Rows from block 3 of a small class-conditioned image flow-matching model, named by matrix and row number. Rows with one number within an expert belong to one neuron, the router's apart. Each number is 128 + 24 x the weight over its row's rms, rounded and kept within 0 to 255. All counts start at 0. After the name is the row's rms in percent of the matrix's.
After each expert's rows are labels from the 100 images, of 14848 (inputs lightly noised), where the router gives the expert most weight on average: "place" is the part of the image that holds the peak; "responds to" is what is common among them. Only what is clearly more common there than usual is listed. The data: retinal OCT scans (Kermany 2017). In brackets: how many of the 100.
# router: router (model.blocks.3.mlp.router.weight, 16x256, trained with AdamW), inputs 156-207
# up: expert up (model.blocks.3.mlp.up, 16x64x256), inputs 156-207
# down: expert down (model.blocks.3.mlp.down, 16x256x64, transposed), outputs 156-207

# expert 1
router.1 082 [ 90 121 160  91 161 126 162 117 196 123 103 147 169 112 123 109  98 121 124  99 104 132 107 200 143 120 123 137  93 126 173 128 127 124 134 131 144 137 117 148 147 114 135 138  66 115 120 151 159  79 148 205]
up.0 088 [150  87 156 151 164 156 121 135 103 138 107 128 139 137 118 162 117 112 124 119 105 117  84 165 150 134 140 136 109 118 111  95 121 104 122  84 123 148 112 118 157 133  94 129 109  90 101  86 130 124 113  62]
down.0 090 [117 139 145 131 125 155 115  84 110  99 111 143  87 149 116 137 114 126 120 140 139 138 131 158 135 128 156 127 130 135 120 147 167 101 113 178 132 168 116 122 133 135 121 100 144 119 117 130 166  96 133  87]
up.1 097 [121 186 129 123  98 150 124 195 156 142 127 138 165 123 156 140 135 176  92 132 163 158 117  63 135  92 112 108 124 151 131 148 156  87 131 140 174  83 100 141  81 123 125 101 125 129 118 152 136 137 133 102]
down.1 089 [122 144  94 134 112 121 175 144 149  86 111  77 130 110 117 113 129 104 114 141 166 118 124 163 112 169  90 100 151 158 116 117 135 146 146 118 138 162 129 133 110 132 115 118 145 149  67 111 114 134 155 110]
up.2 110 [124 168 160 111 103  70 157 116 160 110 119 163 166 107 107 126 100 115 121 128 143 150  95 104  96 134 113  82  65 126 142  89 152 162 131  95  76 153 145 131 137 121 117 110 144  80 107 146 165 129 154 168]
down.2 105 [137 139 129 125 128 104 117 120 159 128 168 164 104 141 131 152 133 156 139 156 126 144 146 139 121 103 102 144 114  82 108 131 142 164 108 141 148 157 106 131  99 115 114 135 190  82 133 115 104 157 158 148]
up.3 087 [156  61 118 150 130 106 148 141 123 113 144 136 135 139 160 131 162 143 143 116 135 150 119 120 128 170 119 127 112 108 104  84 166 149 147 111 143  96 108 124  97 147 158 146 126  97 115 109 125 136 128 134]
down.3 112 [112 136 166 175 136 161 150 152 146 145 115 150  79 108 132 115 108 124 136 113 100 155 106 122  52 114 108 115 161 122 123 126  79 112 154 142 130 136 114 117 146 170 153 171 133  97 127 118 148 135 150  71]
up.4 081 [118 164  92 124 129 105 143 115 124 124 145 137 153 145 136 122 171 169 103  96 118 187 116 129 134 171 113 150 120 113 102 132  94  79 117  79 131 125 122 108 149 100 101 156 126  99  81  98 153  69 148 138]
down.4 114 [135 103 160 109 145 104 155  96 125 117 121 137 120 111  95 178 100 132 171 100 134 112 139 151 116 113 118 135 130  96 131 124 128 139 108 123 113 125 148 120 137 139 116 127  82  89 152 120 117 173 116 115]
up.5 113 [152 131 139  68 136 120  80 125  82 108 120  91 134 178  88 131 141  96 137 112 148 111 122 140 144 166 148 120 190 109  83 101 126 150 169 129 173 123 142 113 127 120 142 145  82 134 162 124 173 128 106 122]
down.5 114 [183  95 128 118 124 107 113  90 114 177 114 150 124 174 131 145 138 134 128  94 152 110 177 135 113  87 140 134 157 120 154 144 125  92 141 124 151 136 141 167  90 102 153  93  78 163 101 123 119 109 152 149]
up.6 085 [124 173  93 135 129 136 111 136 115 155 133  90  96 135 154 132 108 128 100 125 103 106 110 113 124 129 130 136 151 142 118 179 142 109 110 158 112 147 133 132 147 113 102 113 133 149 156 178 167 130 126 107]
down.6 098 [123 104 135  79 140 135 124 148 122 132 124 117 139 124 120 157 108 117 143 182 136  96 149 146 136 107 144 126 143 139 143 111 115 161 141 133 143 155 162 150 109 138 151 111 126 112 132 117 144 109 128 115]
place: bottom right (61); bottom centre (25)
responds to: finding: choroidal neovascularization (66)

# expert 13
router.13 104 [154  99 134 103 140  87 163 106 131 114 116  81 126 138 106 122 102 131 114 151 128 156  91 173 114 114  95 152 125 104 167 108  90 138 142 117 124 134 146 122 107 109 125 125 130  79 137 172  90 121 194 176]
up.0 104 [106 139 169  92 134 164 128 146 132 114 156 103  93 140  76 106 140 118  87 118 151 127  91 113 123 112 151 130  99 112  88 133 125 132 178 116 109  75 113 104  93 131 145 114 144 109 124 109 139 116 186 137]
down.0 098 [162 149 103 143  92 126 118 130 155 140 158 159 102  80 141 172 146  83 160 130  74 114 163 119 161 168 112 140 140 129 157 114 133 117 109 103 138 140  93 103 129 101 136 127 127 112 139  91 105 151 126 144]
up.1 099 [144 146 109  96 130 150 169 121 103 129 147 111 121 141  94  92 152 106 150 108 135 134 101 152 120 130 174 114 141 118  83 170  89 145  74 104 131 112  87 104 150 123 136 133  95 117 100 124 134 137 140 130]
down.1 080 [119 161 142 159 139  93 109 117 164 155 108 172  85 146 117 114 121 141 133 157 127  85 103 138 160 122 133 128  80 134 122 124 165 127 103 176 116 132 163  91 116 144 180 162 102 152 140 119 152 112 120  98]
up.2 085 [126 127 112 121  65 134 159 173 140 120 139 166 145 164  96 113 147 148 135 107 104 148 163 116 135 158 117 132 126 122 127 136 120 142 154 131 126 116 156 111 189 105  94 124  83 134 142 134  87 135 129 180]
down.2 088 [109  91 113  95 141 127 129 119 114 145 125 130 155 156 147 135 107 163  93 148 128 155 116 134 152 107 157 144 150 125 120 141 126 102 122 150 137 107 102 101 171 130 121 125  98 108  92 132 185 133 103  94]
up.3 076 [166 143 128 148 109 136  82 107 144 116 159 141 124 119 147  82  99 172 132 103 124 145 125 178 144 122 107 102 114 137 123 132 134  74 110  97 152 150 102 101 120 100 142 139 111 156  93 167 107 100 104 137]
down.3 075 [130 132 142 171 160 154 108 134 129 120  97  96 150 134 133 137 152 145 136 175 156 121 103 154 115 137 155 114 138 111 108 155 143 109 139 158 111 114 125 148 120 123 133 125 139 139 121 142 113 113 153 124]
up.4 102 [132 161 128 176  99 108 164 118 127 113 130 128 173 160 125 147 112 122  72 131 133 117 150 109 130 124 124 185 164 131  90 107 122 146 116 119 134 107 123 122 120  94 114 145 134 191 122 137 102 131 117  84]
down.4 101 [150 139 132 138 112 182 126 119 107 130 119  91 116  93 133 142 125 137 178 131 105 121 113 158 115 135 116 112 173 178 123  75 134 158 130 128 130 108 113 124  47 130  93 142 143 129 161 155  89 111 118 168]
up.5 080 [115  98 170 112  84  97 114 128 132 121 129 116 123 150  99 129 128 115  87 127 132  78 100  88 156 109 126 135 147 115 115 135 118 141 138 116 149 110 126 138 140  98  92 116  82 117 123 135 116  99 118 142]
down.5 081 [126 131 115  99 135  71 132  85 125 137 126 140 143 140 133 148 123 117 165 133 135  81 142  74  95 117 127 144 131 120 134 123 127 167 151  96 141 124 152 152 107 159  93 122 108 133  91 148 140 152 128 139]
up.6 071 [118 165 155  95 106 109 171 119 161 148 140 134 121  85 134 145 133 143 147 115 133 139 120 103 151 118 128 103 115 119 161 112 131 126 161 142  96 148 109 108 120  71 149  79 182  83 121 140 119 105  91 135]
down.6 066 [113 149 127 139 146 123 128 111 138 130 116  94 158 131  84 127 121 131 154 135 106 198 127 151 147 129  92 154 172 129 115 163 128 148 145 151  87 100 112 145 131  91 114 176 136  72 141 116 108 165 116 136]
place: bottom left (87)
responds to: finding: diabetic macular edema (91)

# expert 9
router.9 088 [136 158 137  96 137 166 143 102 100 125 117 114  90 131 141 101 126 110 131 121 117 103 162 190  94 149 145  99  91 125 138 116 114 173 125 106  98 135 124 107  97 131 149 101  87 143 114  97 159 110 153 152]
up.0 101 [106 158 164 116 127  99 200 149 115 134 115 149 119 132 111 124 144 114  80 112 142 126 104 137 110 115 138  93  90 125 164 116 111 122  90 147 109 132 143 112 107 121 159 136 140 146 118 165  71  99  58  87]
down.0 102 [ 85 168 117  89 164 138 161 130 114 127 144 106 149 119 148 100 116 138 140 123 132 130 124  69 140 149  91 127 105 128 138 128 134 135 113  91 134 151 137  88 133 165 165 171 130 108 121 123 142 114 110 161]
up.1 104 [ 82 119 150 127 138 161 181  85 113 151 119  76 100 133 104 129 151 101 126 120 116 132 115 101 104 109 121 120  79 138 147 114  99 124  87 152  82 103 155  97 137 105 132 148 141 129 123 154 127 127 141 121]
down.1 109 [130 156 123  94 127 131 137 102  76 142  95 122 150 116 150 131  60 111  92 105 119 110 129  85 147 127 134 137 154 140 122 132 151 115 148  88 132 135 164 106 109 114 115 104  95 166 122 157 108 119 130 193]
up.2 102 [131 101 133 132 125 125 140 103 152 141  97 117  58 102 173 133 117 125 106 126 148 136 133 173 102 107 149 106 102 140 166 153  97 154  95 146  52 127 109 125 141 119 154  77 163  98 118 129 124 113 115 202]
down.2 097 [122 171 130 141 115 132 161 118 141  93 139 129 111 129 130 119  99  77 151 113 144 133 124 143 154 112  89 140 132 136 156 117 129 121 105 115  82 115 152  95 121 147 168 183 171  91 173 137 124 142 144 146]
up.3 082 [135 142 163 111 110 139 194 102 172 141 155 166 150 106 157 112 113 130 156 149  89 154 111 167 141 125 133 135  95 129 149 110 144  97 133 166  72 133 158 172 117 117 106 121 157 127 146 159  95  98 105 149]
down.3 089 [129 129 113 120 147 154  86 127 184  83 129 134 125  81  94 110 127 114 111 156 114 157  96 128  89 123 104 141 102 126 110 122 132 143 136 135  98 126 116  93 128 140  83 199 164 110 162 102 170 126 160 101]
up.4 079 [109 160 135 110 151  90 172 142 122 135 123 129 131  94 131 131 134 139 145 129 154 146 121  93 132 134 126 142 157 136 130 103 161 126 161 161 163 139 109 122  94 141 101 119  83 142 102 160 126 125 134 134]
down.4 082 [107 118 134  89 130 112  99 170  88  98 154  96 129 117 163  99  98 100 141 104 122 144 148 124 136 134 113 107 150 152 120 116 131  82 172 138 129 139  91 129 134 182 167 130 115 122 127 136 105 107 127 142]
up.5 113 [139 115  94 148 151 135 136 110 152 110 138 164 108 138 140 127 130 153 133 137 166 129 148 118 119 126 162  89 150 101 128 128 108 135 125 144 120 126 122 119 162 150 110 112  90 110 123  91 229 169 171 150]
down.5 104 [118 117  89 127 148 103 141 134 128 106 138 116 145 156 130 159 148 164 138 121 149 115 130 147 133 133 147  98 100 104 127 142 126 142 170 140 151 114 137 136 129 128 103 173 145  94  92 160 102 132 150 159]
up.6 102 [105 122 144 141 149 125 108 103 134 142 115  56 124 130 152 134 120 145  94 127 144 141 139  92 110 148  93 141  91 133  95 129 131 121  78  99  69 130 136 144 144 139 119 139 153 147 137 102 114 144 148 113]
down.6 108 [138 172 114 137 168 142 148 160 106 135 151  79 143 109 154 128  93 107 130 127 128 118 106 104 161 141  91 132 119 123 125 105 167 163 133  97 121 133 117 152 128 127 101 157  76  86 137 115 130 146 121 198]
place: top right (53); top left (45)
responds to: finding: normal (89)

# expert 14
router.14 105 [143 145 172  78 134 143 120 103 134 166 108 136 108 130 111  86  74 114 132 103 100 121 108 180 104  94 134 110  90 122 107 131 122 167  86 130  64 128 113 133 115 143 116 109 156 172 126 135 116 126 142 148]
up.0 092 [ 98 125 126 107 132 160 194 114 162 113 170 126 125 132 161 163 180 114 134 132 101 158  99 197 120 118 113 120  97 124 135 124 103 105 138  92 150 118 129 105 162 104 159 147 137  94 124 119 108 112 102 171]
down.0 090 [145  98 122 152 116 126 170 107 110 116 125 153 151 119 122 168 134 123 129 115 112 141 145 191 185 139 133 123 129 131 135 114 100 124 129  95 141 116 130 114 125 128 116  62 153 160  98 124 177 115  84  96]
up.1 110 [ 98 169 164 135 124 133 143 129  68 111 134 147 128 143 130 128 137  83 112 110 140 117 111 125 136 110 151 123 159 111 118 109  85 126 132 141 138 120 144 125 149 140 114  95 119 149 137 108 161 132  99  58]
down.1 097 [148 105 116 119 163 114 124 117 129 171 143 103 111 140 117 106 129  66 127 116 115 124 182  99  93 126 137 101 127 115 115 131 127 109 129 104 145 140 129 147 123 166 130 115  94 136  69 136 124 145 122 108]
up.2 091 [115 153 117 170 134 128  83 144 133 136 137 171 139 141 155 130 137 139  87  93 113 137 119 115 139 146  97 173 145 113 106 109 142 140 149 116 163 103 134 120 143 117 142 144 132 128  90 171 129  83 107 111]
down.2 101 [108 147 157 104 144 168 114 106 136 133 104 126 136 135 131 118  91 123 155 153 154 132 131 122  86 163  64 151 117 105 103 121 125 166 135 109 161 118 142 134 118 117 153 156 164 107 126 105 102 153 167 147]
up.3 095 [123 103 154 138 122 133 193 107 117 153 158  94 126  81 158 127 149 143 115 121 159 137 125 133 134  84 123 138 114 114 139 146 112 120 134 157  94 119 126 111 141 133 129 144 110 186 142 142 107 111  88  91]
down.3 101 [146 106 144 126 188 140 176  76 113 151  97 137 106 126 139 129 126 183 130 107 100 135 144 146 127 117 159 137 169  97 101 146 101 130 140  89 144 101 124 104 108 138 150 113 101 141 133 118 111 121 145  75]
up.4 106 [117 134 126 142 110  90 117 110 138 110 126  65 122 106  98 164  93  50 116 127 133 118 112 129  89 114 136 108 130 134 143 126 100 137 135  97 145 127 131  93 144 125 119 138 114 147 126 135 123  97 156 151]
down.4 096 [138 175 113 114 131 135 107 115 138 148 129 107 138 139 145 138 125 119 136 123 124 126 122 140 137 145 101 122 153 140 117 155 122 142 147 199 140 126 120 153 113 114 105 145 139  96 135 111 154 149 141 183]
up.5 117 [130 203 147 139 119 126 162 119 155 135 131 149  61 110 134 107 145 152 126 109 116 119 125 165 122 110 140 127 135 134 142 120  95 119 128 166 117 127 132 120 162 104 126  90 123 149 139 136 121 118 114 107]
down.5 093 [ 79 103 112 103 128 152 158  83 107 109 110 135 174 152 141 122 142 204 146 132 138 140 188  94  97  96 161 141 140 128 159 104 155 137 149   1 114 130 130 110 122 175  94 163 124 105 107 148 111 104 153 143]
up.6 088 [131 125 144 152 145 133  80 116 147 138 107 106 140 125 106 120  77 132 103 137 154 156  77  91 145 105 110 108 106 154 142 121 105  93  81 139  64 104 132 119 193 134 169 149 165 101 124 119 123 129 139 185]
down.6 081 [110 135 146 149 135 152  95 130 150 107 125 124 129 146 146 136  87  88 143 154 123 129 141 124 145 116 116 108 155 133 132 147 159 115 113 141  96 125 154 129 119 116 107 127 159 100 167 129 130 139 117 184]
place: top centre (96)
responds to: finding: normal (94)

# expert 5
router.5 106 [ 65 157 149 158 105  94 118 107  96 139 124 147 115 136 112 133 167 205 135 111 141 152 149  98 151 110 178 115 166 126 124 119 121 104 125 131  73 128 103 114 123 130 123  83 179  89  71 118 129  89  82 122]
up.0 121 [151 150 126 162  94 121 159 142 113 113 118 126 133 163 116 119 100 175 153 112 146 142 105 115 113 178 128  80 121  73 107  80 115 110 124  96 132  95 159 112 128 119 119 134 126 125 117 152 120 123 140  95]
down.0 111 [161  77 145  85 128 125 144 120 112 148 148 132 121 137 139  70 100 122 153 139 126 115 140 121 127 140 107  78 119 123 109 129 131 146 119 152 118 130 143 144  97 115 168 114 101 118  97 103 144 140 140 155]
up.1 118 [ 88 134 179 101 100 135 103 121 151 132 154 131 168  83 147  77 128 138 119 134 131 126 145 104 145  55 147 102 130 133 152 126 131 112 101 117  82 131 151 150 162  95 126 110 134 121 119 150 174  99 163  82]
down.1 104 [147 145 108 112 131 143 126 172  83 104 120 126 130 175 122 132 132 129 150 118 152 130 160 101 129 112 142 192 165 130 119 133 165 127 118 112 168 106 169 144 147 118 115  97 141 101 132 153 141 134 150 154]
up.2 096 [119 137  95 127 135 114 139  87 161 137 135 127 141 145 122 112 134 127 139 133 115 159  94 154 131 114 123 119 111 121 129 112 146 133 129  94 146 116  94 122 159 104 195 140 137 126 109 135 165 111 163  86]
down.2 103 [125 110 145 157 100 106 163 155 107 135 115 105 116 142 165 143 146 127 150 170 125 161 100 160 146 127  77 120 163 112 130 144 101 114 116 124 153 150 113  96 161 139 100 161 147 148 142 105 126 142 110 171]
up.3 083 [104  93 135 163 109 117 124 147 189 107 140  87 138 131 116 122 107 162 132 162 145 133 156 156  92 126 154 136 117 167 140 123 179 142 134  87  88 128 145 121 146 142 104 109 145 100 125 104 176 118 147 137]
down.3 072 [116 173 103 149 172 155 166 105 124 109 164 115 129  90 141 125 126 154 152 103 134 131 107 142 167 144 106 100 104 135 155 132 129 117 120 157 166 167 119 132 131 118 168 146 179 104 148 144 127 119  79 122]
up.4 096 [128 141 141 164  92  85 179 147 128 168 125 116 155 155 117 164 132  86 137 136 142 151 123  97 105 135 112 102 105 121 122 110 154 114  94 141 150 120 122 139 137 102 136 150 143 104 103 105 159 101 166 115]
down.4 073 [125 145  89 162  95 155 174 101 137  80 100 122 139 125 115 138  90 141 116 112 140 142 109  91 161 109 137 104  95 128  81 135 120 128 123 100  99 143 127  95 145 192 113 125  93 135 106 168 122 127 124 110]
up.5 108 [ 95 169 109 110 117 120 119 111  99  97 131 176 171 118 108 138 144 133 124  97 141 158  82  82 161 127 155 147 106 139 150 126 150 105 147  66 141 107 117 102 121 100 159 116 158 109 109 117 100 103 148  81]
down.5 111 [131  61 109 141  80  93 110 122 116 142 133 164 137 131 145 152 140 116 127 130 125 130 136 103 111 127 112 136 129  91 143 125  84 124 121 155 110 137 116  98 131 187 117 162 132 142 146 108 131 113 159 123]
up.6 104 [118 130 128 127  93 143  91  90 144 126 124 178  97 161 140 139 163 157 118  79 109 136 148 101 128 151 118 181 151 141 124 120 128 128 129 140 114 139 123 120  80 134 141  93 134 118 117 125 116 142 125 171]
down.6 094 [141  84 141 103 116 121 107 110 145 107 131 105 148 121 167  65  86 112 132  94 138 145 110  74 160 113 133  91 125 163 113  79 116 143  77 125 118 144 122 131  79 118 165  80 126 134 169 138  98 164 112 114]
place: top right (45)
responds to: finding: normal (89)

# expert 12
router.12 117 [ 57  64 133 109 140 131 127  86 125 125 148 139 163 122 126 116 153 147 151 163 113 132 122 193 147 135 147 123  69 103 143 113 112 144 148 121 132 134 167 125 119 166 147 150 118 121 129 161 120 137 155 184]
up.0 111 [166 152 127 133 133 125  68 145 101 130 147 122 132 129 209  93 136 127 106 120 121 133 121  86 143  93 110 177 185 136 122 114 105 101 124 199 123 143 148 132 121 114 129  96 105 155 133 129 127 115 112 102]
down.0 113 [155 123 127 155  97 112 122 104 119 123  98 153 116 134 170 104 155 137 116 121 117 112 156  83  93 109 125 138 182 117 124 134 148 107 141  74 105 114 143 105 137 145 116 129 120 133 126 141 125  90 110 107]
up.1 138 [ 97 103 152 122 158 150 158 138 168 142 131 145 116 161  63 138 124 132 123 144 125 141 100 163  77 136 103 102  14 116 130 105 124 126 138  89 114 117 120 119 135 124 139 151 135 101  94 135 187 137 143 180]
down.1 120 [117 112 134 112 130 103  94 100 118 112 110 145 114 114 142 125 137 100 133 120 136 110 156 103  96 125 150 141 202 135 135 132 166 121 138 137 122 115 176 149 126 122 135 117 146 152 106 133 104  83 117 132]
up.2 088 [132 122 128 150  89 159 101  89 119 128 139  48 155 110 140 126 126 111 118 118 109 144 127 151 135 123 100 159 146 121  70 157 130  98 145 132 151 126 133 160 113 105 109 117 119 151 146 111  87 129 139  89]
down.2 090 [ 76 108 107 142 117 116 121  98 172 128 129 116 101  99 130 146 128  53 135 119 138 138 107 111 151 138 178 119 135 110 124 137 129 119 152 174 155 165  98 135 107 149 107 122 116 127 143 114 136 118 142 116]
up.3 087 [158 128 125 106 114 137 111 151 139 117 127 116 173 158 167 128 102 148 108 120 154 145 176 106 118 123 119 131 181  92 117 123 170  86 140 113 159 114 139 133 127 121 137 116  93 127 131 109 101 180 193 117]
down.3 087 [129 121 112  96 173 151 124 129  78 136 162 196 122 100 112 114 158 114 135 148 116  96 161  84 106 131 128 152 193 141 138 148 138  98 136 142 103 136 148 125 125  98  99 117 120  92 108 118 121  97 123 145]
up.4 091 [145  89  99 126 159 149  67 132 135 121 131 153 132 113  72 175 104 109 147 139 142 100  86  94 111 151 148  92 133 121  90 126 121 123 135 104 117 120 105 126 120 153 139 169  93 106 148 137 177 122 150 106]
down.4 087 [135 109 117 149 108  94 122 117 174 165 119 144 156 122 134 120 157 175 133 114 130 121 146 132 124 178 136 123 150 127 124 186 142 137 108 100 133 108  94 117 132  98 144  84 150 150 121 102 168 115 100 104]
up.5 107 [135 151  96 146 112 130 101 124  98 112 150 149 150 112 177 103  99 135 129  94 103 114 145 113 140 138 119 186 208 155 125 161 107 123 130 151 113 131 196 153 117 130 125  81 124 178 150 148  80 151 151  97]
down.5 112 [126 137 167 124  97 111  99 108 130 141 147 131 121 141 172 127 122 118 121 118  99  95 137 103 108 107 124 106 198 114 110 140 141 145 128 121 166 142 168 133 122 142 120 128 113 152  87 145  94 128  90  99]
up.6 092 [163 132 106 131 108 148 101 114 134 126 110 158 124  97 113 140  98 122 180 110 111 138 100 128 115 132 132 129  91 137 131 140 107 149 113 147 105 119 142 154 172 134 128 123 143 142 153 135  84  95 125  89]
down.6 094 [131 145 140  90 118 180 147 119 141 138 121 130 162 137  93 112 114 139 129 149 123 150 102 132 152 144 130 124  90 152 110 144 101 133 121 171 124 102  90 108 144 141 138 110 140  97 134 125 152 118 130 114]
place: middle left (49); middle right (26)
responds to: finding: choroidal neovascularization (93)

# expert 3
router.3 103 [129 112  96 119 140 158 179 142 120 147 141 100  98  58 170 114 143 118 149 131 109 172 182 148 128 110 117 143 105 165 156 150 138 110 142 144 134 118 131 134 114 107 145 122 159 114 117 151  98 151 125 107]
up.0 102 [133  87 139 103 171  98 189 152 170 160 107 115  78 101 111 114 151 139 145 150 123 162 161 183 117 121 103 132  94 119 153 143 123 118 111 142  95 111 154 147  98 118 126 158 178  97 121  96 119  92 137 164]
down.0 107 [127 181 151 133 115 148 136 176 123 115 153 117 151 104 123 119 140 123 139 121 135 144  85 137 119 127  91 139 145 124  97 117 183 121 101 157 104  96 171 116 124  82 157 116 191 100 118 126 117 124 147 110]
up.1 083 [169  96 154 142  73  93 158  91 116 137 130 162  97 134 128 119 156 177 115 148 141 109  75  83 111 143 148 107  92  89 129 126 120 150 137 132 120 136  99 114 146 116  99 142 123 149 157 142 130 100  97 101]
down.1 091 [148 127 117 132 138 157 131 115 154 142 125  98 132 131 102 121 116  98 138 114  81  99 133  97 171 148 124 122  96  98 126 107 137 122 124 173  96 126 141 123  72 152 141 131 119 125 117 148 128 103 105 125]
up.2 098 [120 169 114 147 146 124 135 129 164 156 113  87 120 119 102 171 161 134 168 130 101 157 120 150 151 124 112 148 138 127 138  97 160 103 141 167 129 117 128 150 134 138 132 131 161  94 101 133 127 126 121 106]
down.2 088 [143 113 124 112  94 118 134 127  89 145 154  81 134 170 107 132 166 137 121 103 141 136 104  84 131 145 116 113 135 144 146 145 101 137 116  75 110 144 118 127 122 167 158 157 130 130 156 145 139 122 189 124]
up.3 119 [121  91  99 160 127 111 163 139 121 128 122 186 141 120 179 112 127 170 142 148 118 145 140 116 102 140 116 156  99 133 129 142 122 117  99 152 124  92 130 110 133 160 138 192 175 118  87 157 112 143 116  86]
down.3 109 [124  89 159 150  88 151 114 135 153 156 177 128 156 148 176 142 138 136 112 133 100 141 178 124 170 169 119 106  65 156 118 116 140 112 118  90 124 133  87 131 157 121 130 160 127 138 118 117 109 137 126 111]
up.4 086 [112 144 122 116 127  99 137 137 149 119 175 144 180 136 128 129 130 136  78  95 113 149  78 150 144 122 119 148 129 118 131 122 178 178 146 123 143 122 139 123  81 117 121 152  94 140 118 143 112 145 156 213]
down.4 107 [132 136 134 147 149 126 123 114 146 115 120 154 155 108 136 113 159 133 152 118 165 112 132 155 123 135 107 136 170 153 144 122 150 149 115 145  86 148 174 101 155  78 153  98 147 137 123 164 125  92 141 111]
up.5 104 [111  77 126 115 125 139 133 141 117  81 121 173 145 117 105 117 131  85 131 100 139 130 124 158 135 137 124 124 105 118 182 137 117 125 160  77 128 114 153  73 133 104 117 117 133 145 140 128  42  97 115  96]
down.5 110 [126 143 146 134 142 114  96 123 140 116 124 130 177 133 127 143 125 126 187 134 137 182 115 144 134 132 176 153  93 155 137 138 141 124 146 124 125 158 117 143 105  96 135  90 130  99 136 137 143 130 188 106]
up.6 085 [150 113  92 134 138 131  89 116 142 107 148  94  70 124 124 149 130 173 152 155 132 158 178 153 132 126  99 122 130 154 136 135 189 128 154 140 129 134 134 114 120  80 160 136 114 148 142 130  89 118 115 142]
down.6 082 [124 137 108 166 169 162  97  91 136 144 156 146  80 170 131 131 108 125 160 119 118 127 112 119 137 143 120 139 164  98 106 116 112 143 135 147 131 144  98 164 114 150 131 131 153 135 114 110 149 151 131 145]
place: middle right (30)
responds to: finding: normal (86)

# expert 2
router.2 101 [109 168 142 154 140 150 110  83 147 128 128 127 137 162 142  81 158  86 114 158 116 112 141 135 156 107 150 131  99 129 176 141  81 132 133 104 143 129 185 137 153 152  94 145 127 152 168 117  91 131 124  93]
up.0 099 [113 117 160  83 124 137 117  92 114 155 105 160 152 119 138  74 119 175 125 122  96 168 169 127 112 148  92 121 122 147 160 106 106  94 110 140 114 120 193 136  97  97 115  97 161 114 141 144 109  96 125 124]
down.0 110 [131 168 134 137 150  97 137 139  83  99 133 149  77 136 112 135 113 117 102 129 141 162 107 100 146 102 118 107 141 150 162 106 103 131 194 124 144 108 115 148 143 116  94 147 153 133 115 167 151 107 112 152]
up.1 099 [116 132 113  92 114 159 104 134 116 128 155 129  84 154 145 139 136 148 111 100 127 114 100  89 163 175 143 123 143 124 118 105  93 122 112 109 132 111 105 129 117 125 152 141 144 132 140 131  97 116  87  76]
down.1 111 [110 160 144 138 136  89  95 131 153  91 143 124 118 126 162 117 119 142 123  98 143 124 155 106  95 138 154  94 194 143  94 136 164 131 105 147 101 150 161 137 145 101 121 126 127 119 122 136 118 153 153 101]
up.2 096 [145 137 129 114 100 118 101 158 103 106 126 133 127 174  71 102 130 109  79 128 149 110 113 152 137 144 196 140 135 111 112  75 129 116 144  73 149 110 128 102 152 126 117 152  82  93 114 122 160 166 145 119]
down.2 099 [128 119 134 124 162 108  85  98 100 153 143 121 149 163 133 119  99 122 105 173 128 119  94  96 131 125 141 113 105 128 136 154 115 143 159 112 160 130 114 145 148 149 127 130 133  87 159 110  92 135 146  85]
up.3 090 [124 144  87  90 145  86 101 149 128 111 109 119 111 147  98 128 164 130 149 136 156 130 103 112 152 143 101 102 138 124 124 100 121  68 123 121 134 113  94 109 116 121 162 121 127 110 144 115 167 113 139 130]
down.3 092 [142  85 115 120  87 108  82 123 168 120 119 107 130 149 125  83 139 144 133 112 127 148 131 101 169 126 137 115 114 126 118  86  90 138 141  96 159 123  80 134 131 166 141 105 120 121  94 127 118 126 167 127]
up.4 096 [125  98 102 106 122 171  99 135 158 156 162 125 139 105 164 156 131 141 146 161 100 138 104  83 141 117 144 131  95 175  97 120 151 136 182 150 103 117 130 151 141 145 145 117 108 109  97 141 115 164 154 134]
down.4 096 [165 102 153 111 136  94 123 133 106 166 120 105 160 129 119 135 123 147 112 135 123 108 142 128 103 121 117 101 141  87 120 106 119 179 131 138 137 119 133 109 121  66 101 111 154 134 153 113 114 122 136 149]
up.5 086 [155  74  83 145 125 132 145 166 118 131 159 156 122 160 107 114 111 113 201 130 141 136 157 148 133 130 140 145 153 123 118 141  82  87 115  86 150 118 135 110 151 148 159 158 126 151 121 119 120 118 142 114]
down.5 097 [117 151 116 145 129 129 160 132 127 114 117 152 124 117 139 136 143 132  94 138 142 154 169 151 139 143 152 132 160 124 137 117  79 140 122 129 125 140 116 120 150 169 113 146 121 107 138 162 127 129 143 118]
up.6 135 [ 65  87 146 158 130 115 140 138 132 118 128  92 120 115 124 189 150 112 149 153 148 131 105 114 117 125 145 128 116 116 122 139 161 142 182 128 116 123 100  96 113 135 151 152 135 133 137 128 162 173 150 122]
down.6 111 [ 92 192 105 125 170 121 128 172 134 160 148 166 141  90 119 143 128 136 114 147 132 148  76 193 163 123 130 154 135 169 146 100 123 127 141 104 149 153 139 131 128 112 129 161 134 137 125 131 173 110 130 151]
place: middle left (50)
responds to: finding: normal (98)